Weights of a small multi-label image tagger.
Model: 2.73M parameters, 64-pixel images, arch vit, norm rmsnorm, activation swiglu, patch size [4, 4], layers 6, width 192.
Training: soap at rate 0.0022, 7300 steps, batches of 384.
Rows from block 2 of a small multi-label image tagger, named by matrix and row number. Rows with one number belong to one neuron. Each number is 500 + 50 x the weight over its row's rms, rounded and kept within 0 to 999. All counts start at 0. Numbers have three digits each. After the name is the row's rms in percent of the matrix's.
Before each neuron's rows are labels from the 100 images, of 14848, where the neuron reaches its largest size: "strongest on" is what is common among them; "colour at peak" is the nearest of a few named colours to the mean colour under the peak. Only what is clearly more common there than usual is listed. The data: photos of plants, animals and fungi (iNaturalist). In brackets: how many of the 100, against the usual share in percent.
# gate: MLP gate (model.blocks.2.mlp.gate.weight, 512x192), inputs 0-63
# fc1: MLP up (model.blocks.2.mlp.fc1.weight, 512x192), inputs 0-63
# fc2: MLP down (model.blocks.2.mlp.fc2.weight, 192x512, transposed), outputs 0-63

strongest on: phylum Arthropoda (79 vs 30.8); class Insecta (77 vs 29.2); order Lepidoptera (56 vs 13.7); family: Nymphalidae (29 vs 4.6)
colour at peak: orange (30 vs 0.5)
gate.62 103:521510501568470433559476497470528480440405532518600395474461505432441583445463540501461442559540465532544396537476586585473530484526479454516530445552490516485500436465450398543537464504444501
fc1.62 107:491506479486495459538511485541520429567374518572531463461435528501474530513468469462505426471560563401545474525410434473468511565545564459485500477505428487443497502407489531552595576494564514
fc2.62 103:524565467501424452488622480488447492522476462522417429425589428538475563504510532508549539490456493424516510484512514473549497549498501397346537523597482398528560454464479542498487586446450447

strongest on: class Aves (83 vs 55.1); order Passeriformes (50 vs 25)
colour at peak: grey (75 vs 46.2)
gate.82 098:497560576463520499390535534487576560540513515552511373453519517445440545453489448541553525483438443493443500554474512440391592460491510401514524497451504558504486529509466459459546430599502488
fc1.82 098:543547573483516537500558499513499490532488453510485565587460481537551491513506430386523564523422490510454553517571479430424508479511472531482493437521456604486525585542560529466475490497551460
fc2.82 097:471535476496453602404494540528599451461445555608587568566447454487491537459435377449486558440514504544482422497529457489432521478580512455490499499441475600507402568593538513483566559503426534

strongest on: phylum Arthropoda (65 vs 30.8); class Insecta (63 vs 29.2); order Lepidoptera (34 vs 13.7)
colour at peak: brown (79 vs 24.2)
gate.352 097:515473597509575578448511550438523599490460527511513486613498485572456490470476484577544505532556501435496537477487547539508516506442450492412540428511585487506521527496562530519550595592455476
fc1.352 093:480519439505513468532517514517519478489453503514427597430510504472437487557488531476482522526507536456444572575519586562524504571399490452491388534544452502535530458469414531476423477530565526
fc2.352 110:500475488490461558470457481498524558514503514472568475513508613570546576496546447513521442494456534496435519596486471487521520602435543467458468512469495510457536600571473534477460565455486556

strongest on: phylum Arthropoda (82 vs 30.8); class Insecta (80 vs 29.2); order: Lepidoptera (34 vs 13.7); order Hymenoptera (27 vs 3.5)
colour at peak: pink (57 vs 11)
gate.209 097:564442499636450612526477587463488625413523581480429519437549515503510389560539491530488473545454508462501538438465552534523486480524469457465536488546416499493494487524506520492418492470613501
fc1.209 095:507427493629476559405472491561469491465597500465471494519427510468545459479428491436475538550437456511601484533465466533572495599466421466400428486518585603488460556465513408451473507455571471
fc2.209 096:516430550567473502463482524614540610539466531472542422509587474481500513506499524500503478506485485479490522624588539522539516481411503551540519506489559519400517518489516459507519571545515458

strongest on: class Aves (88 vs 55.1); order Passeriformes (53 vs 25)
colour at peak: cyan (35 vs 2.7)
gate.2 100:484472473440527562557555486421520606543562463513454565537479474470506446492501497511545549523506525505563524448493492444544489494508490553562372523540483449453529521518499439574510511536520516
fc1.2 095:586544388656552468415585480407444425514541463485425606448537517459461488502462586537463562456515423452556547448526464466514551427570445435434506512506551459532565516435511460505471445449457479
fc2.2 100:483528430495498500473437603505507556553534424440364456520453491518529489472475410400501563487489415522478522505512552468518405531569510515469517414433557458455499526475551469516427450492574488

strongest on: class Aves (89 vs 55.1)
colour at peak: grey (79 vs 46.2)
gate.75 094:436552574509590525497544505596521504562493503461453434601472367551484433548483501541539575542501438488510478606598612538557452521465465516438553446497455419499434495454500439516482427434606453
fc1.75 101:561552498495451461446586533512506475426430515459486528486469448468414497548534496538426478512469606385544471581512479547511533484487554368500444434492503560383597470477558572518445465451526419
fc2.75 099:521580497408452591489535446525527496434432469471501512519449558505589521548516452516533515433481553453566533524539441382447581507489495492525552458571529491439532555430489517473464493512518397

strongest on: phylum Tracheophyta (27 vs 7.3); kingdom Plantae (27 vs 7.3)
colour at peak: brown (79 vs 24.2)
gate.342 099:485449577508520478460468471510399500505544545510578426446495510519550406493530544588428470580564522536548528571485481489488558488445517473527519500563479412461449522495454542488514621459434534
fc1.342 099:530487518492544500577422596547524480441481502608494553584508451525433564504547510485512550503550456462449479478542503502514418476563517482479521546494515428449547558509512443481472404531549451
fc2.342 104:498463423591555494467449555573568524478471453525560556493510531549494556453523534515600478472554453438520472536493487488560536461525516574504393587510587516396456542633500529462489454467394544

strongest on: class Aves (84 vs 55.1); order Anseriformes (38 vs 5.5); family: Anatidae (38 vs 5.5)
colour at peak: grey (78 vs 46.2)
gate.372 092:492495491452529499569517561605384506505531521504498444588468390475514558536505525469579539473542407451464556594483529535497471440497413503463461520469445533495506532532454588474509471501495517
fc1.372 089:510566461533477485515564417523506459531511483537525544506533467567541531519555481555575439553479499545447495475471523558578486574466407531495541466492509483472452520595559525505459559490479512
fc2.372 086:432433431494529489520432402485475472430518526527537412513597552528510457579525540520534586484435543563518608517587540554503504486488402488468404516499530518482478523457511494426422503497570433

strongest on: phylum Arthropoda (81 vs 30.8); class Insecta (80 vs 29.2); order: Lepidoptera (34 vs 13.7); order Hymenoptera (25 vs 3.5)
colour at peak: pink (60 vs 11); purple (33 vs 0.1)
gate.104 107:516488483494615463586524433478424499541540468493506359474469545540556410524453549511515529467549534511507523447465575425495519650459474524460492363528517554520483417537575551483433465479462457
fc1.104 103:453478539446447401562515478463575565608352445535555528590476541520477623480532504485516458455525524503488439553484571555493542558512512535532448566443544601487527424499450497509609517475463497
fc2.104 093:558582456534388499536461496451443436430565500536534576470458491417505542554504479490476494556615471539372568463497480426465425543497516528424521601519466475541496570422512516484551498484489496

strongest on: phylum Tracheophyta (31 vs 7.3); kingdom Plantae (31 vs 7.3)
colour at peak: brown (60 vs 24.2)
gate.450 089:514544378523470491433515526411426530523521553490431478436482540552566499424572453481484433476539538562440443510563561484442443483491460528541464511471553398493543482470482493493516524621483492
fc1.450 094:540545414510517416523469509506477510541434499521473478532442536528451546482515508485493511490502490488431500475616432494486596538501545500504551543495595483519402436594478564414549458471455453
fc2.450 104:497495498523518474636401554471457451574379502493529549501438544438462497559465626470465467550543479435464526560528496476583482449487379486494513602505539555417446419558549530472469566508496464