Rows from block 2 of a small multi-label image tagger, named by matrix and row number. Rows with one number belong to one neuron. Each number is 500 + 50 x the weight over its row's rms, rounded and kept within 0 to 999. All counts start at 0. Numbers have three digits each.
After each neuron's rows are labels from the 100 images, of 14848, where the neuron reaches its largest size: "responds to" is what is common among them. Only what is clearly more common there than usual is listed. The data: photos of plants, animals and fungi (iNaturalist). In brackets: how many of the 100.
# gate: MLP gate (model.blocks.2.mlp.gate.weight, 512x192), inputs 0-63
# fc1: MLP up (model.blocks.2.mlp.fc1.weight, 512x192), inputs 0-63
# fc2: MLP down (model.blocks.2.mlp.fc2.weight, 192x512, transposed), outputs 0-63

gate.378:492419480545574559502611459498507433423446459498502498486484525569536435558505516555600505508483512538477495497526471454432546574444501458527552469542548516498574628576453551551502525474480429
fc1.378:485436511450544557508456438505491529523465541551477443504461504495517473439495466499488473493475507457518523407467560554541508536554469539507393571507596462535515502427405504423533517409498520
fc2.378:488448513527520496556554397449542413392513586546503448619497570489445441503503503584517500526552542524463513469477493555467448410480477473455480568559547455501557432507466417455551553460489413
responds to: order Charadriiformes (31)

gate.362:523529519570435542564561488552562564591338453478508492532516546508574482496499522456532468534477522488480556469563463573503584505510546594414515545564539474475488473536408548454547549432411527
fc1.362:542527423534444469413518504541530446478554507468530544472433499537476616551442460443483526458458449499552515492515371548486561449498432503542647528539454551525488506453529490518409523428459582
fc2.362:646532569604489516488548460465530494550437503563494583427539458462468553563512492509590544537414535423462579601509541529498513511562611473433444505440423514550525534500496523496536538481504460
responds to: phylum Arthropoda (80); class Insecta (78); order Lepidoptera (36)

gate.186:463436421532554464418525496515493473466486606548522454475508495514485472390514429535503468388526460552538434506487545485505570511430396496508554525539423530532459502513537510528547463578504521
fc1.186:492552485447565538546524498503387458550450500488581427453439468508528464517480498472513497436499515485460530469510562540499460387469581519572567573426441479479473470492399475479413493521513608
fc2.186:563530520537421603518590541430432375518517453429419492399457451463542494554438629437575484554476508472432527487512579550536513519475590492457528496477566470464551503461470493586440462469528499
responds to: phylum Arthropoda (76); class Insecta (75); order Lepidoptera (33)

gate.244:442480576558456623517494460478478501438504527467485428605506498528616503456546443557471591561570487469533467549536517462552493508454474506584542534451452524446493513549561510524586448539393490
fc1.244:480521367435487467505511431538588509536444452640511443461522512415514592437535465411502497505569409442471580506516498474450541445423542477391454423444539488390550453512492556480532485496537381
fc2.244:540547595495469508492412523435436474470533466509462592517483526584442466497465569547521591515535505509492420488509473547558490594575425526584549439489496585525463464384530538462424459518497588
responds to: order Passeriformes (57)

gate.305:552479501509446571522459439453515462498513558414466510512491476403486557492475514506598518390412480530439465478529455525441532455507460506515633472536408484480451578415464449574509443500523533
fc1.305:478550520545482572514628492507513506512459437535488429513510531503493444478466574604535467502410546481509510451526388588507531565453493495601453598393525521442478574456453525545468489444512548
fc2.305:509465503496458526452500564502496523538469542476430513495460414406413457530553491512432423507495456461495425547472478458552503552503495445534522509566488528497510463500549493593470465414523589
responds to: phylum Arthropoda (79); class Insecta (77); order Odonata (33)

gate.54:505421523513472505456448561561506543480422498469524505478442493468541501406500523488477444469513579549531544486442546487488554525501417542504458435581508483485465429499518443496558495535473557
fc1.54:472528456513538572404495487585513545500566478487557482491451525493487628528440398440500536514454531507505605520566483459477572544560594539501572575548544473584494509518488548496395457451515481
fc2.54:533506477517543471558508581478465436509482460458538461544534514453559420479507540477446483564527538371571440480394492577498446502470482578553515545495603606515504527479527432515497569454509539
responds to: order Passeriformes (52)

gate.350:459419451462412558413529472559527463469521448521507482497466536446527478530452586552471465443462570524496468500542525458515541480536511482525494459475536590464510526569524544467565517467526578
fc1.350:401554530569530527610478544459482464479534467494443556546510499612483535501589501389474541495599495490540449546448486421500399433426472499566470471464427602506479513449540517447505510507554472
fc2.350:361483550576439507533458502459559535452497472503535498509434537544499487522559611434486506530537463544552537494534498524504556407415529504522397502497450473452551521553516479501569503466596542
responds to: phylum Arthropoda (73); class Insecta (70)

gate.427:506519564481417557470488508578554510487458516453487476508469544546584462548518576581543540476443515450489495488478594462571563528547417499660513526457439396556492418542536510476501443515484508
fc1.427:454561440385533582452481490497465456430527502478525452581497538592505475514526525439452549490461535548551506506433542481552515475512443539585445451453472512472405440486582458478509454553531514
fc2.427:548471496579441435548470473490511531493499433503434566371580477487472492594464455457556418477513502487490542472504429541429484487390459501467519508571559510472490590501567469536483574453439446
responds to: order Passeriformes (57)

gate.288:570539516493459488526485528428534443423370393444573453518399489521553480512496411519483485502557585465528488468482466472531611450446513484450492546535488563536506458584464494383522516468580465
fc1.288:496515431480500537516627595482499501535490544511532493450464568562478509544541551547544477454599446518498502512521520381526422435514487607507490516466474495555540477520500540495466482570491485
fc2.288:493433600521511482496563491514433477531486435510508549423501503468424403475482485609442403496536441529507529543513502397492546453444566498453465566541531433548510538460593506446511555604577464
responds to: order Charadriiformes (31); order Anseriformes (25); family: Anatidae (25)

gate.164:445531373432409488535518481531519528535481434417513463560493485503568500589500490442535518464437475523472472407490498523474520455524422515587553500556456529523483442568476521500433487487494479
fc1.164:566487585558448538522568417526451551586440559450511497416464544393559440439554480469468474469506547535527470535507449542489574476479550524455488514498618597524584537479489514513530436607475563
fc2.164:520547518585437499415516476489502488568437597450554546470535532477443547494555596473476491511519407432521456548493512490448505496582585562444513544489449476527460589466466478517527483485447459
responds to: phylum Arthropoda (81); class Insecta (80); order Lepidoptera (36)

gate.391:503487580471551502461528479442497437483418460496549566572538428446503548424587444623470446481534578498418510476547544511493562446549462408492495528478556574467593483478524480513466566488505453
fc1.391:494445519541509472457439495463540609454536577461494526448460527471547461476530553515549482527554501511459520514499487452452433509526586483443451531476539543516503491625619476554426523386410521
fc2.391:536494439553438507660457491575410461535531395517517533543504391469515570457455473495531505424462520612459430560529518526508418601526421533532550506480533501424570435456465518551486433595466541
responds to: order Lepidoptera (34)

gate.310:413495541427430545434510487466450457498526417505425539572489526335557511562512442504480473516518500502512551621493468495558549480547526516522483497515349472510453553486471594448416523507532476
fc1.310:448552509521470524554510527554533456433443422426525451517542406610554469546415458537448442574481410476482503391488457500501466472504474492500504476478533514559506437555455477587450432451475466
fc2.310:549465446585452511587426495508478434519426465373524480457527527511585454524418489536432452529486484498489495490453502448513531474533470506468490494522484510523445562463447469594505521418519500
responds to: order Charadriiformes (27)

gate.325:535489410507522542472595574460543567559489527500576527493473489546455513513511450571522541534560558474409547569512529568403536559565487530533514538459646470437543592521509573542535515476475461
fc1.325:507441496534547482496489533485520536507485543452526410470524578493498498464594525463463422540536551485469549528551518530457478468563500495464407524541588536520516526583470531493482523552560533
fc2.325:513556433562568538498531564411502494574515549518530552527400498531505402456411469520500525482520556449522434490437444550551471488418491510521591612454566511523501501528530370477452583556489461
responds to: phylum Arthropoda (71); class Insecta (68)

gate.347:532503515500528500503550393397482434583554527553465587483540507482548450517459447498564466453468565581558500489490486471571566557519522508438460440511417451556533488556547555506520483557539565
fc1.347:504575469451492410484546543478478479560478481565512443445516518548483458515372507542517495417562479450405447535496486499495525468562503464494427526482465456430576486487487533560573515535529505
fc2.347:551537512481532570535456479413557451430483531497464578573497503556421456433443501434521510540463457477490516431469521606483480490492503512473547582515591368582434676459613380428451444484497470
responds to: order Lepidoptera (31)

gate.386:494514499511482384597512575569535478473383510539593524462424539489540462426500626481511538439564531493486455544538557508485490608476469504480675558453464456500590395510468544518405597499482493
fc1.386:519447488460546439527488445457521494614464519560503513481507439519494489528462404518485548537455477522400454500518513472523477609532524535464471475540543510596470534559431625511453519508476514
fc2.386:501516449491408547483488489512453520467535457436460530504549521546595472463506504499510448507478428479580549525545422480512496387451518537559437534521470520431553597443549449485569425426520476
responds to: order Passeriformes (50)

gate.157:499447472571472471527525509463483559532462464435510486556400529488471527442444556532556509498567471400514416514496510603544460527529577501439493557528542450462579499533577499576438460514475480
fc1.157:441471416521588468509457515544535515413497490550457596455540551514574433501466506564530587548467548511474601500527473453537510450473443584494526565437608496439448543490490464471471480599502582
fc2.157:501453488489501433493540548508561595441476548479465461523412467449505451490494507458496472567482493506531477473483488504521453457545518461468502473533462527524481500544572505550449405464491592
responds to: order Charadriiformes (30)

gate.4:455476499432461624549542515542506434492465477463476556537485545592494409511393543478530460484454431489493486515463577484524451511559589538524486486515504452467510439442538502415462382460518531
fc1.4:460506514533524548555563439531525569437520513548477589406568501504406499474404526512542489555542449460468471516472531532521491443599596570510470415505594399509544499548548472501544443571551501
fc2.4:461457478568519549500577441441518485418513528545434528477432504499493470471473540502551537517530458447518502484511354438464483426557422514541490499500507472566454487487450513583510568546476484
responds to: class Aves (83)

gate.485:486475553545447522417495435422464519511565521527611521545449474544502485522463582497477411533459508444557423500441479611507495509516549506506509427510504520489573562484492485467411550479521459
fc1.485:444493457515459516506545488549446509517579409506466533498620457546517439558500413527399456506464510515472529455523428489499600437482444517534419528471539544480470522442535526522526565501584539
fc2.485:473477486512489491573503467456535659450529437479502580543419500473486516459390513532506501507525483517657546467452495585566499480479584461445521493574365482513541448423436528463407491500450535
responds to: class Aves (86)

gate.340:517451527503480578597478483437428532541579534491508513501410542514528464568531449475537484435511506453602567488458555423497582483395580498404523437473464480565428498560533505487471500498467440
fc1.340:542523543501527553445501497508453443461566554523420494509563513521500427472442497483395509515478477384477539496491466528584472483512556438430538441537466509529479466477541429558454475582561507
fc2.340:491359517499572433450526629542518474641491527492494437532517469556592456557469522617498457501473492480516501508498461549502462516523482494533530460514510454484499432529516427534433450498459542
responds to: phylum Arthropoda (80); class Insecta (78); order: Lepidoptera (37); order Hymenoptera (26)

gate.273:518375480529515456441470489511518492457421513515524465528589551509497552400613489557541381490499488596472503487478548527577484425536433573553426470520560523468561415461524514570447511557371497
fc1.273:430474457524465522532482505482517471450491541500521562488458432500522400470564541504595464507518542599467472517541547504456490442515480535468468488568477442387413440521564493432391472481372434
fc2.273:575566534563560529545445470483384484497616557469610507521389486467528467539516494526429490533536501558548520532483413484513502480520440603581483523381494514511488531461575428521412460582560491
responds to: order Lepidoptera (32)

gate.351:492502499470433470577519472490507474495519468526532424461533546539515463409529566468495530534598465376518504495543506409467528490603418522631500472456428541569508475496540549499444519466461510
fc1.351:494544571563521519616448425584503423613427580481474546558456509505560469447504605446504519449494567502487551514504556482453454511384493482511522457556482411499520426497513485517459561449466458
fc2.351:517424577486529550424490462476467622412528468543446534551531484508485533520488393554520457451487498549456474548505487495531554439464465499450458452544542508523432632500525535517512395463529520
responds to: order Passeriformes (52)

gate.259:485465453402562571467550458446470500475507581477516619519483521449530423431524573580458450410404509540436573471502557545508491461566511480589504402448515496507453486528484577552516488484554491
fc1.259:519498440537550525454450490595405524571469475415461533488457406479517492450551476482436506513424551457467624530547477454538538466520490546508530466397465548479544452511465438532476542497598634
fc2.259:471562490433453410499487608515533499535551480508525530450567455519590488464542509375548429508524493499514478572456444456523506531464456555467598499392443533524567543582383501612556548462542516
responds to: class Aves (87); order Passeriformes (60)

gate.460:512491408481547428464453471516497586512583444503498598484502443433446585530537583456475489446401470472484535530465440479501486527452548450541481550453564514506615503419526553480539480558534512
fc1.460:508577473399452488585536557497560604488501454537558559505556413421528556522434448511480540470444501415530487456514457498499495468435573457447434538519551431468434500487443500467480522471571516
fc2.460:518497502550563419491530558549518542504511421534488488425434531531574452496427501450487577540525539582496503458544443513611575398606498525405542525517465470425439497467472498460534519482453443
responds to: class Aves (84)

gate.92:546595466503492497495586552551465495487542552450487535551417482530464480501478573501453576445489440524546480536509568508503431537524527447524411590446578501554548546519499500486394539535507479
fc1.92:546510477491460435502443421546592493505500495486460436517488502504505534568520427448445558440426473449513370577524554550553495513452495440487515478459513497573552471409415536420491541475533462
fc2.92:471472535531450567504502472482553489525450503563536548547594501517510634527458518520460493432555583419570487516432482492477443454437582555573540500528524509469513447562477480530507463468531426
responds to: class Aves (85)

gate.447:457543682520481520440487490423488528551496490537556501493487545531479510371543545485462516465543512508540479475484550468523443577415478519418497545483555549521583546478463424520527519504496504
fc1.447:512516424567472414520470421472515539559456475426435486529427472481482575460482538542579468462538392459507493548416538595416450489520641483526446521505416490475497499538550574465523564416402512
fc2.447:532502560501531578570446510468509529559472444526527485446543608539438441430560467461503532519498486454487514493563527430480509527410464499454549622455478555496488495473459337453496601462484516
responds to: class Aves (85); order Passeriformes (60)

gate.301:495489566533497538425499455514490524428510492482427413597487514513502420516487589467466552506405566520458445497574480459555478514447462526580512514500455533518529557454508507609535481423593507
fc1.301:495505421518549456491574496448566515530504403472496594384467456459452430484431487572461453506466439537496519477552406511438532544452522462495504500500491518489512486464501614438483501511468475
fc2.301:548472549410476587481537562489465539400444528520494440598498537517497531431597462479482572483523545490514468486524560468458461518527492525538528496457460396483450512516442496548426450482506581
responds to: class Aves (83); order Passeriformes (57)