config.toml
arch = "vit"
model = "multi-label image tagger"
dataset = "photos of plants, animals and fungi (iNaturalist)"
train_examples = 155796
image_size = 64
crop_scale_min = 0.5
horizontal_flip = true
norm = "rmsnorm"
norm_position = "pre"
hidden_act = "swiglu"
mlp_ratio = 2.67
head_dim = 32
fused_qkv = true
bias = "all"
qk_norm = true
layer_scale_init = 0.1
parallel_block = false
inner_norm = false
patch_size = [4, 4]
conv_stem = false
layers = 6
width = 192
positions = "relative_bias"
pooling = "mean"
num_labels = 75
init = "torch_default"
residual_init = "zero_last"
optimizer = "soap"
beta2 = 0.95
learning_rate = 0.0022
beta1 = 0.9
shampoo_beta = 0.95
eps = 1e-08
precondition_frequency = 32
max_precond_dim = 512
one_sided = true
adamw_lr_other_params = 0.0011
max_grad_norm = 1.0
ema_decay = 0.999
max_steps = 7300
batch_size = 384
epochs = 18.0
lr_schedule = "linear"
final_lr_fraction = 0.01
warmup_steps = 210
weight_decay = 0.3
adamw_weight_decay_other_params = 0
Rows from block 2 of a small multi-label image tagger, named by matrix and row number. Rows with one number belong to one neuron. Each number is 500 + 40 x the weight over its row's rms, rounded and kept within 0 to 999. All counts start at 0. Numbers have three digits each.
Before each neuron's rows are labels from the 100 images, of 14848, where the neuron reaches its largest size: "responds to" is what is common among them; "colour at peak" is the nearest of a few named colours to the mean colour under the peak. Only what is clearly more common there than usual is listed. The data: photos of plants, animals and fungi (iNaturalist). In brackets: how many of the 100.
# gate: MLP gate (model.blocks.2.mlp.gate.weight, 512x192), inputs 0-63
# fc1: MLP up (model.blocks.2.mlp.fc1.weight, 512x192), inputs 0-63
# fc2: MLP down (model.blocks.2.mlp.fc2.weight, 192x512, transposed), outputs 0-63

responds to: phylum Tracheophyta (32); kingdom Plantae (32); class Magnoliopsida (29)
colour at peak: brown (52); black (31)
gate.101:561486511477397424472525497490523456556492508489491469502473511517489497498511521569454513526575473463438485559516457533516531497369447514489517516456473476473492472530605499555497478508555560
fc1.101:483498564487537446482432482529427473510500409509547461428544567510527483507502443534512467513502419406572536560469468524606520481467491522526523466548490498500415464546504469505471407495536502
fc2.101:437467560465520513539487524529481499474435464490558528481502440449532446511514513471508488525521481444541498502500504526518520533417490492442497526624546459410537506476441570433509420504497464

responds to: class Insecta (66); phylum Arthropoda (66); order Lepidoptera (33)
colour at peak: brown (59)
gate.304:435499473490546493539499467494484524530514466453504470536485501442461462489536512483563545485480496465537513519476498594573555469495435446478557375555524555506468451468526505540507537546502480
fc1.304:438488547477551499534565518479525512406454442516499466518497515469512473507568431511498486563454467553532482525499519540537424479497545471543486485493431460517558501545483439439466491500463538
fc2.304:487491513523414527528530505443525477413447580521484537559426545449526494468464509440493452541537497454453474524462455480515534493486545549558513558506503565459439519450474576420477468467470469

responds to: phylum Arthropoda (71); class Insecta (69)
colour at peak: brown (55)
gate.298:441459440502484435517506471531458514472498575495529428520513519455415523503575542595551472526503500464429435470500506551571505519488531488423519519434566582516494512481521495443564438528514477
fc1.298:457520483384533555567493502547499500470545475495536475499514505519479464437485454450548472482523494557574478582554489464493513493468519506518512503430490443531440519496485406458456505494483514
fc2.298:516436439437508439519517486458500497445515482507415516576481457438518449481508538610487531487518457520494492489490487490475571443523520487473536525526506523519533452511504505525513431466513466

responds to: class Aves (85); order Passeriformes (57)
colour at peak: grey (77)
gate.263:497523500426473529477572472517508498487518521545510489496454498499525493496506478504638483499491402496505500567530452489532434480495494460526485467531534471521488577517588486449542514542476493
fc1.263:508474518502501520499511476412493531503541442555448464455516547512477476486530418483495468467522572520554486521513490487518552516471558484454536441462489516425509516511450489472469470387479473
fc2.263:533494501496499527491569472468445546505538522481579438554532505483449491483504446501537456507533465483577471526448506537499459493502596490532515415582524513451500513429562515484481426442413519

responds to: kingdom Plantae (39); phylum Tracheophyta (39); class Magnoliopsida (30)
colour at peak: brown (79)
gate.125:552441553495534472411465452486434519555551567466553485526492503447519493540492500483486528524493507467504510586446476541547563518501536517564507507537502545489550457447474522519497610494522577
fc1.125:512478568495564528509487490456446551503485375492507434425478542469549442505444546488407494544463514488521545521456508462519512499518523514525562461569440554503475435462493560543514549493505515
fc2.125:480518525468464531546559555448509463559516512374494459494452459470457504492621543439518512455580593574543455482477490457524420484533526389505499503475453469478475541508472534552517461408516481

responds to: phylum Arthropoda (62); class Insecta (60); order Lepidoptera (39)
colour at peak: brown (54)
gate.31:549540419514495520483526562448452582454500489534461449474513505439478482489537517539463528464466483515529509483528547459436498553486455504441554557513523533534452524532529445481464539542508489
fc1.31:508471493478463529540519470547473496454557476509476485486504492507514519481480522505555499520488424474493533572479443484493464496569557563486417462503519452535532484552480590513562539489434559
fc2.31:493605452492473496599512536487473473469504489513512435405479544482422523581540556465505512541452537436482546484599537447501462555559496535387519513541564491472475414501498528554491526508502537

responds to: phylum Arthropoda (79); class Insecta (78)
colour at peak: yellow (45); orange (39)
gate.433:503483537558475543476408482470488508483535480551517443468481470478491502541534444484517437507514487474573561512586485477506538470532449531485536509402401556568456517475475545549494528513537455
fc1.433:538579485484498463560440458509498516523437508530444462412474444490530469448473517578507369488499548469487430530453464479480536563477545464426531481577461500478515491493476491523536403534471569
fc2.433:471464437512466474514544580474491437458524565530438418474384482518563472502545560523480471467495500484523479480447558495536462503548535467514504539516546497568442561485518528467406544454494410

responds to: phylum Arthropoda (65); class Insecta (64)
colour at peak: pink (38)
gate.172:505450512454492526496451432485464517559462417510466563502499499477463549455420544510478513495520418474540494528470488523516580507552555489543541474518531481516486536470521569552584556475506415
fc1.172:493510455528487523463554422516559482516548513459500517488482509578439495515527418508446478484455533478378499460502528474465512500414449507493488401504538457440492487462492455527491562511473514
fc2.172:494513486511487524458491517429497422461512502515465460546491501480471525507466560519471484512584527571562506454460440550449535503480497444516526535494475508456449425430495418481427433413587510

responds to: class Insecta (63); phylum Arthropoda (63); order Lepidoptera (37)
colour at peak: brown (63)
gate.41:498462531489469466577498376435525526449439500498538440473457486520536456514517559525504511512519497516508460593549577517511436531569463546551478463527520456547495485471483492509488534508501560
fc1.41:505517524511525528509463463578510522546455442553419516507573457514482481558539491528469457430456501487520536496490459525591580439480503511536487506505536519502516451466485590412540495485511503
fc2.41:500540616474509499503513471495449553499511480383525472488487542542484583468463538487483484482525540458593473513525519507540527507533474484506511466509505520513542496492448399575509467517462476

responds to: phylum Tracheophyta (25); kingdom Plantae (25)
colour at peak: brown (59)
gate.223:477473461449462500486494458542492556571432556440499495569504465523468495500504454438563450455458513417492547493521453496533555480489496469487520434517493496397518497513506559590516535522501528
fc1.223:517530533497424506529480545534485550569558516531523446495522474494473464482476544482553483531510477497446464505529527526508506561439432497496488565538465506481580452527497531505415504438460531
fc2.223:483400475482491485471499502471450440426510501428503517584490521442468527542545435529498543481506482564523559540474523508482458477562497541493470482515541469486401614487595491455530454478525524

responds to: phylum Tracheophyta (29); kingdom Plantae (29)
colour at peak: black (43)
gate.501:535549539511498456450573485566494497489482457520413492463495534607529503456450505518474476512548478461491460524511503495483443498561485437567571520599534463513537503430499497454599497490471442
fc1.501:440546438442488531453475471502493480498498490529465503516507439433493491530405541551575527419473505518534524534487478433498472519530510507489466497496475478495453537397523508549514489490524520
fc2.501:491518596498493427461473415546465522448567525507504500537519512487554515457487403478538503493474454491545528483520567478451484522509506554510475465456550478499504534512454471480475469502502519

responds to: kingdom Plantae (32); phylum Tracheophyta (32); class Magnoliopsida (25)
colour at peak: grey (76)
gate.254:437485456523454586518494480459475587574523508552462530561493455531530553503476499466522513458539492548484530528532509401537486466514512490456525544510482375507508459511470488548524534483465497
fc1.254:508465455515516501505463520551540533583499533484497467511504530553586452488529421467524511524497507491474465527495525423528494514524499486546586437465613527492467513504475524537483565556518413
fc2.254:508543451529452426488472481578449483517453483526508445459506478503455515463557532483487491581555459459469523491436564534417466500482468544514437458487516519490495377493564446529456533554510531

responds to: order Passeriformes (53)
colour at peak: grey (84)
gate.111:544531572492492512505545477507488485518477553548500462498483562505562461467497503468453526506501534467545530507495491454518487478549549417460520519503529540467538483506517536431444521476499529
fc1.111:431446468515505462413482487511410556470510492490527540467496481550456503506519458511499504512500468495400483462515571519488541485495513463510417552524502550516558576529534509471618527545558506
fc2.111:548559523468495529554495522462556453533443517551452478530473557484523506477436498488537547528513512450526497544528450454461451530513490483563537543468490524501489472454529465484405505479499539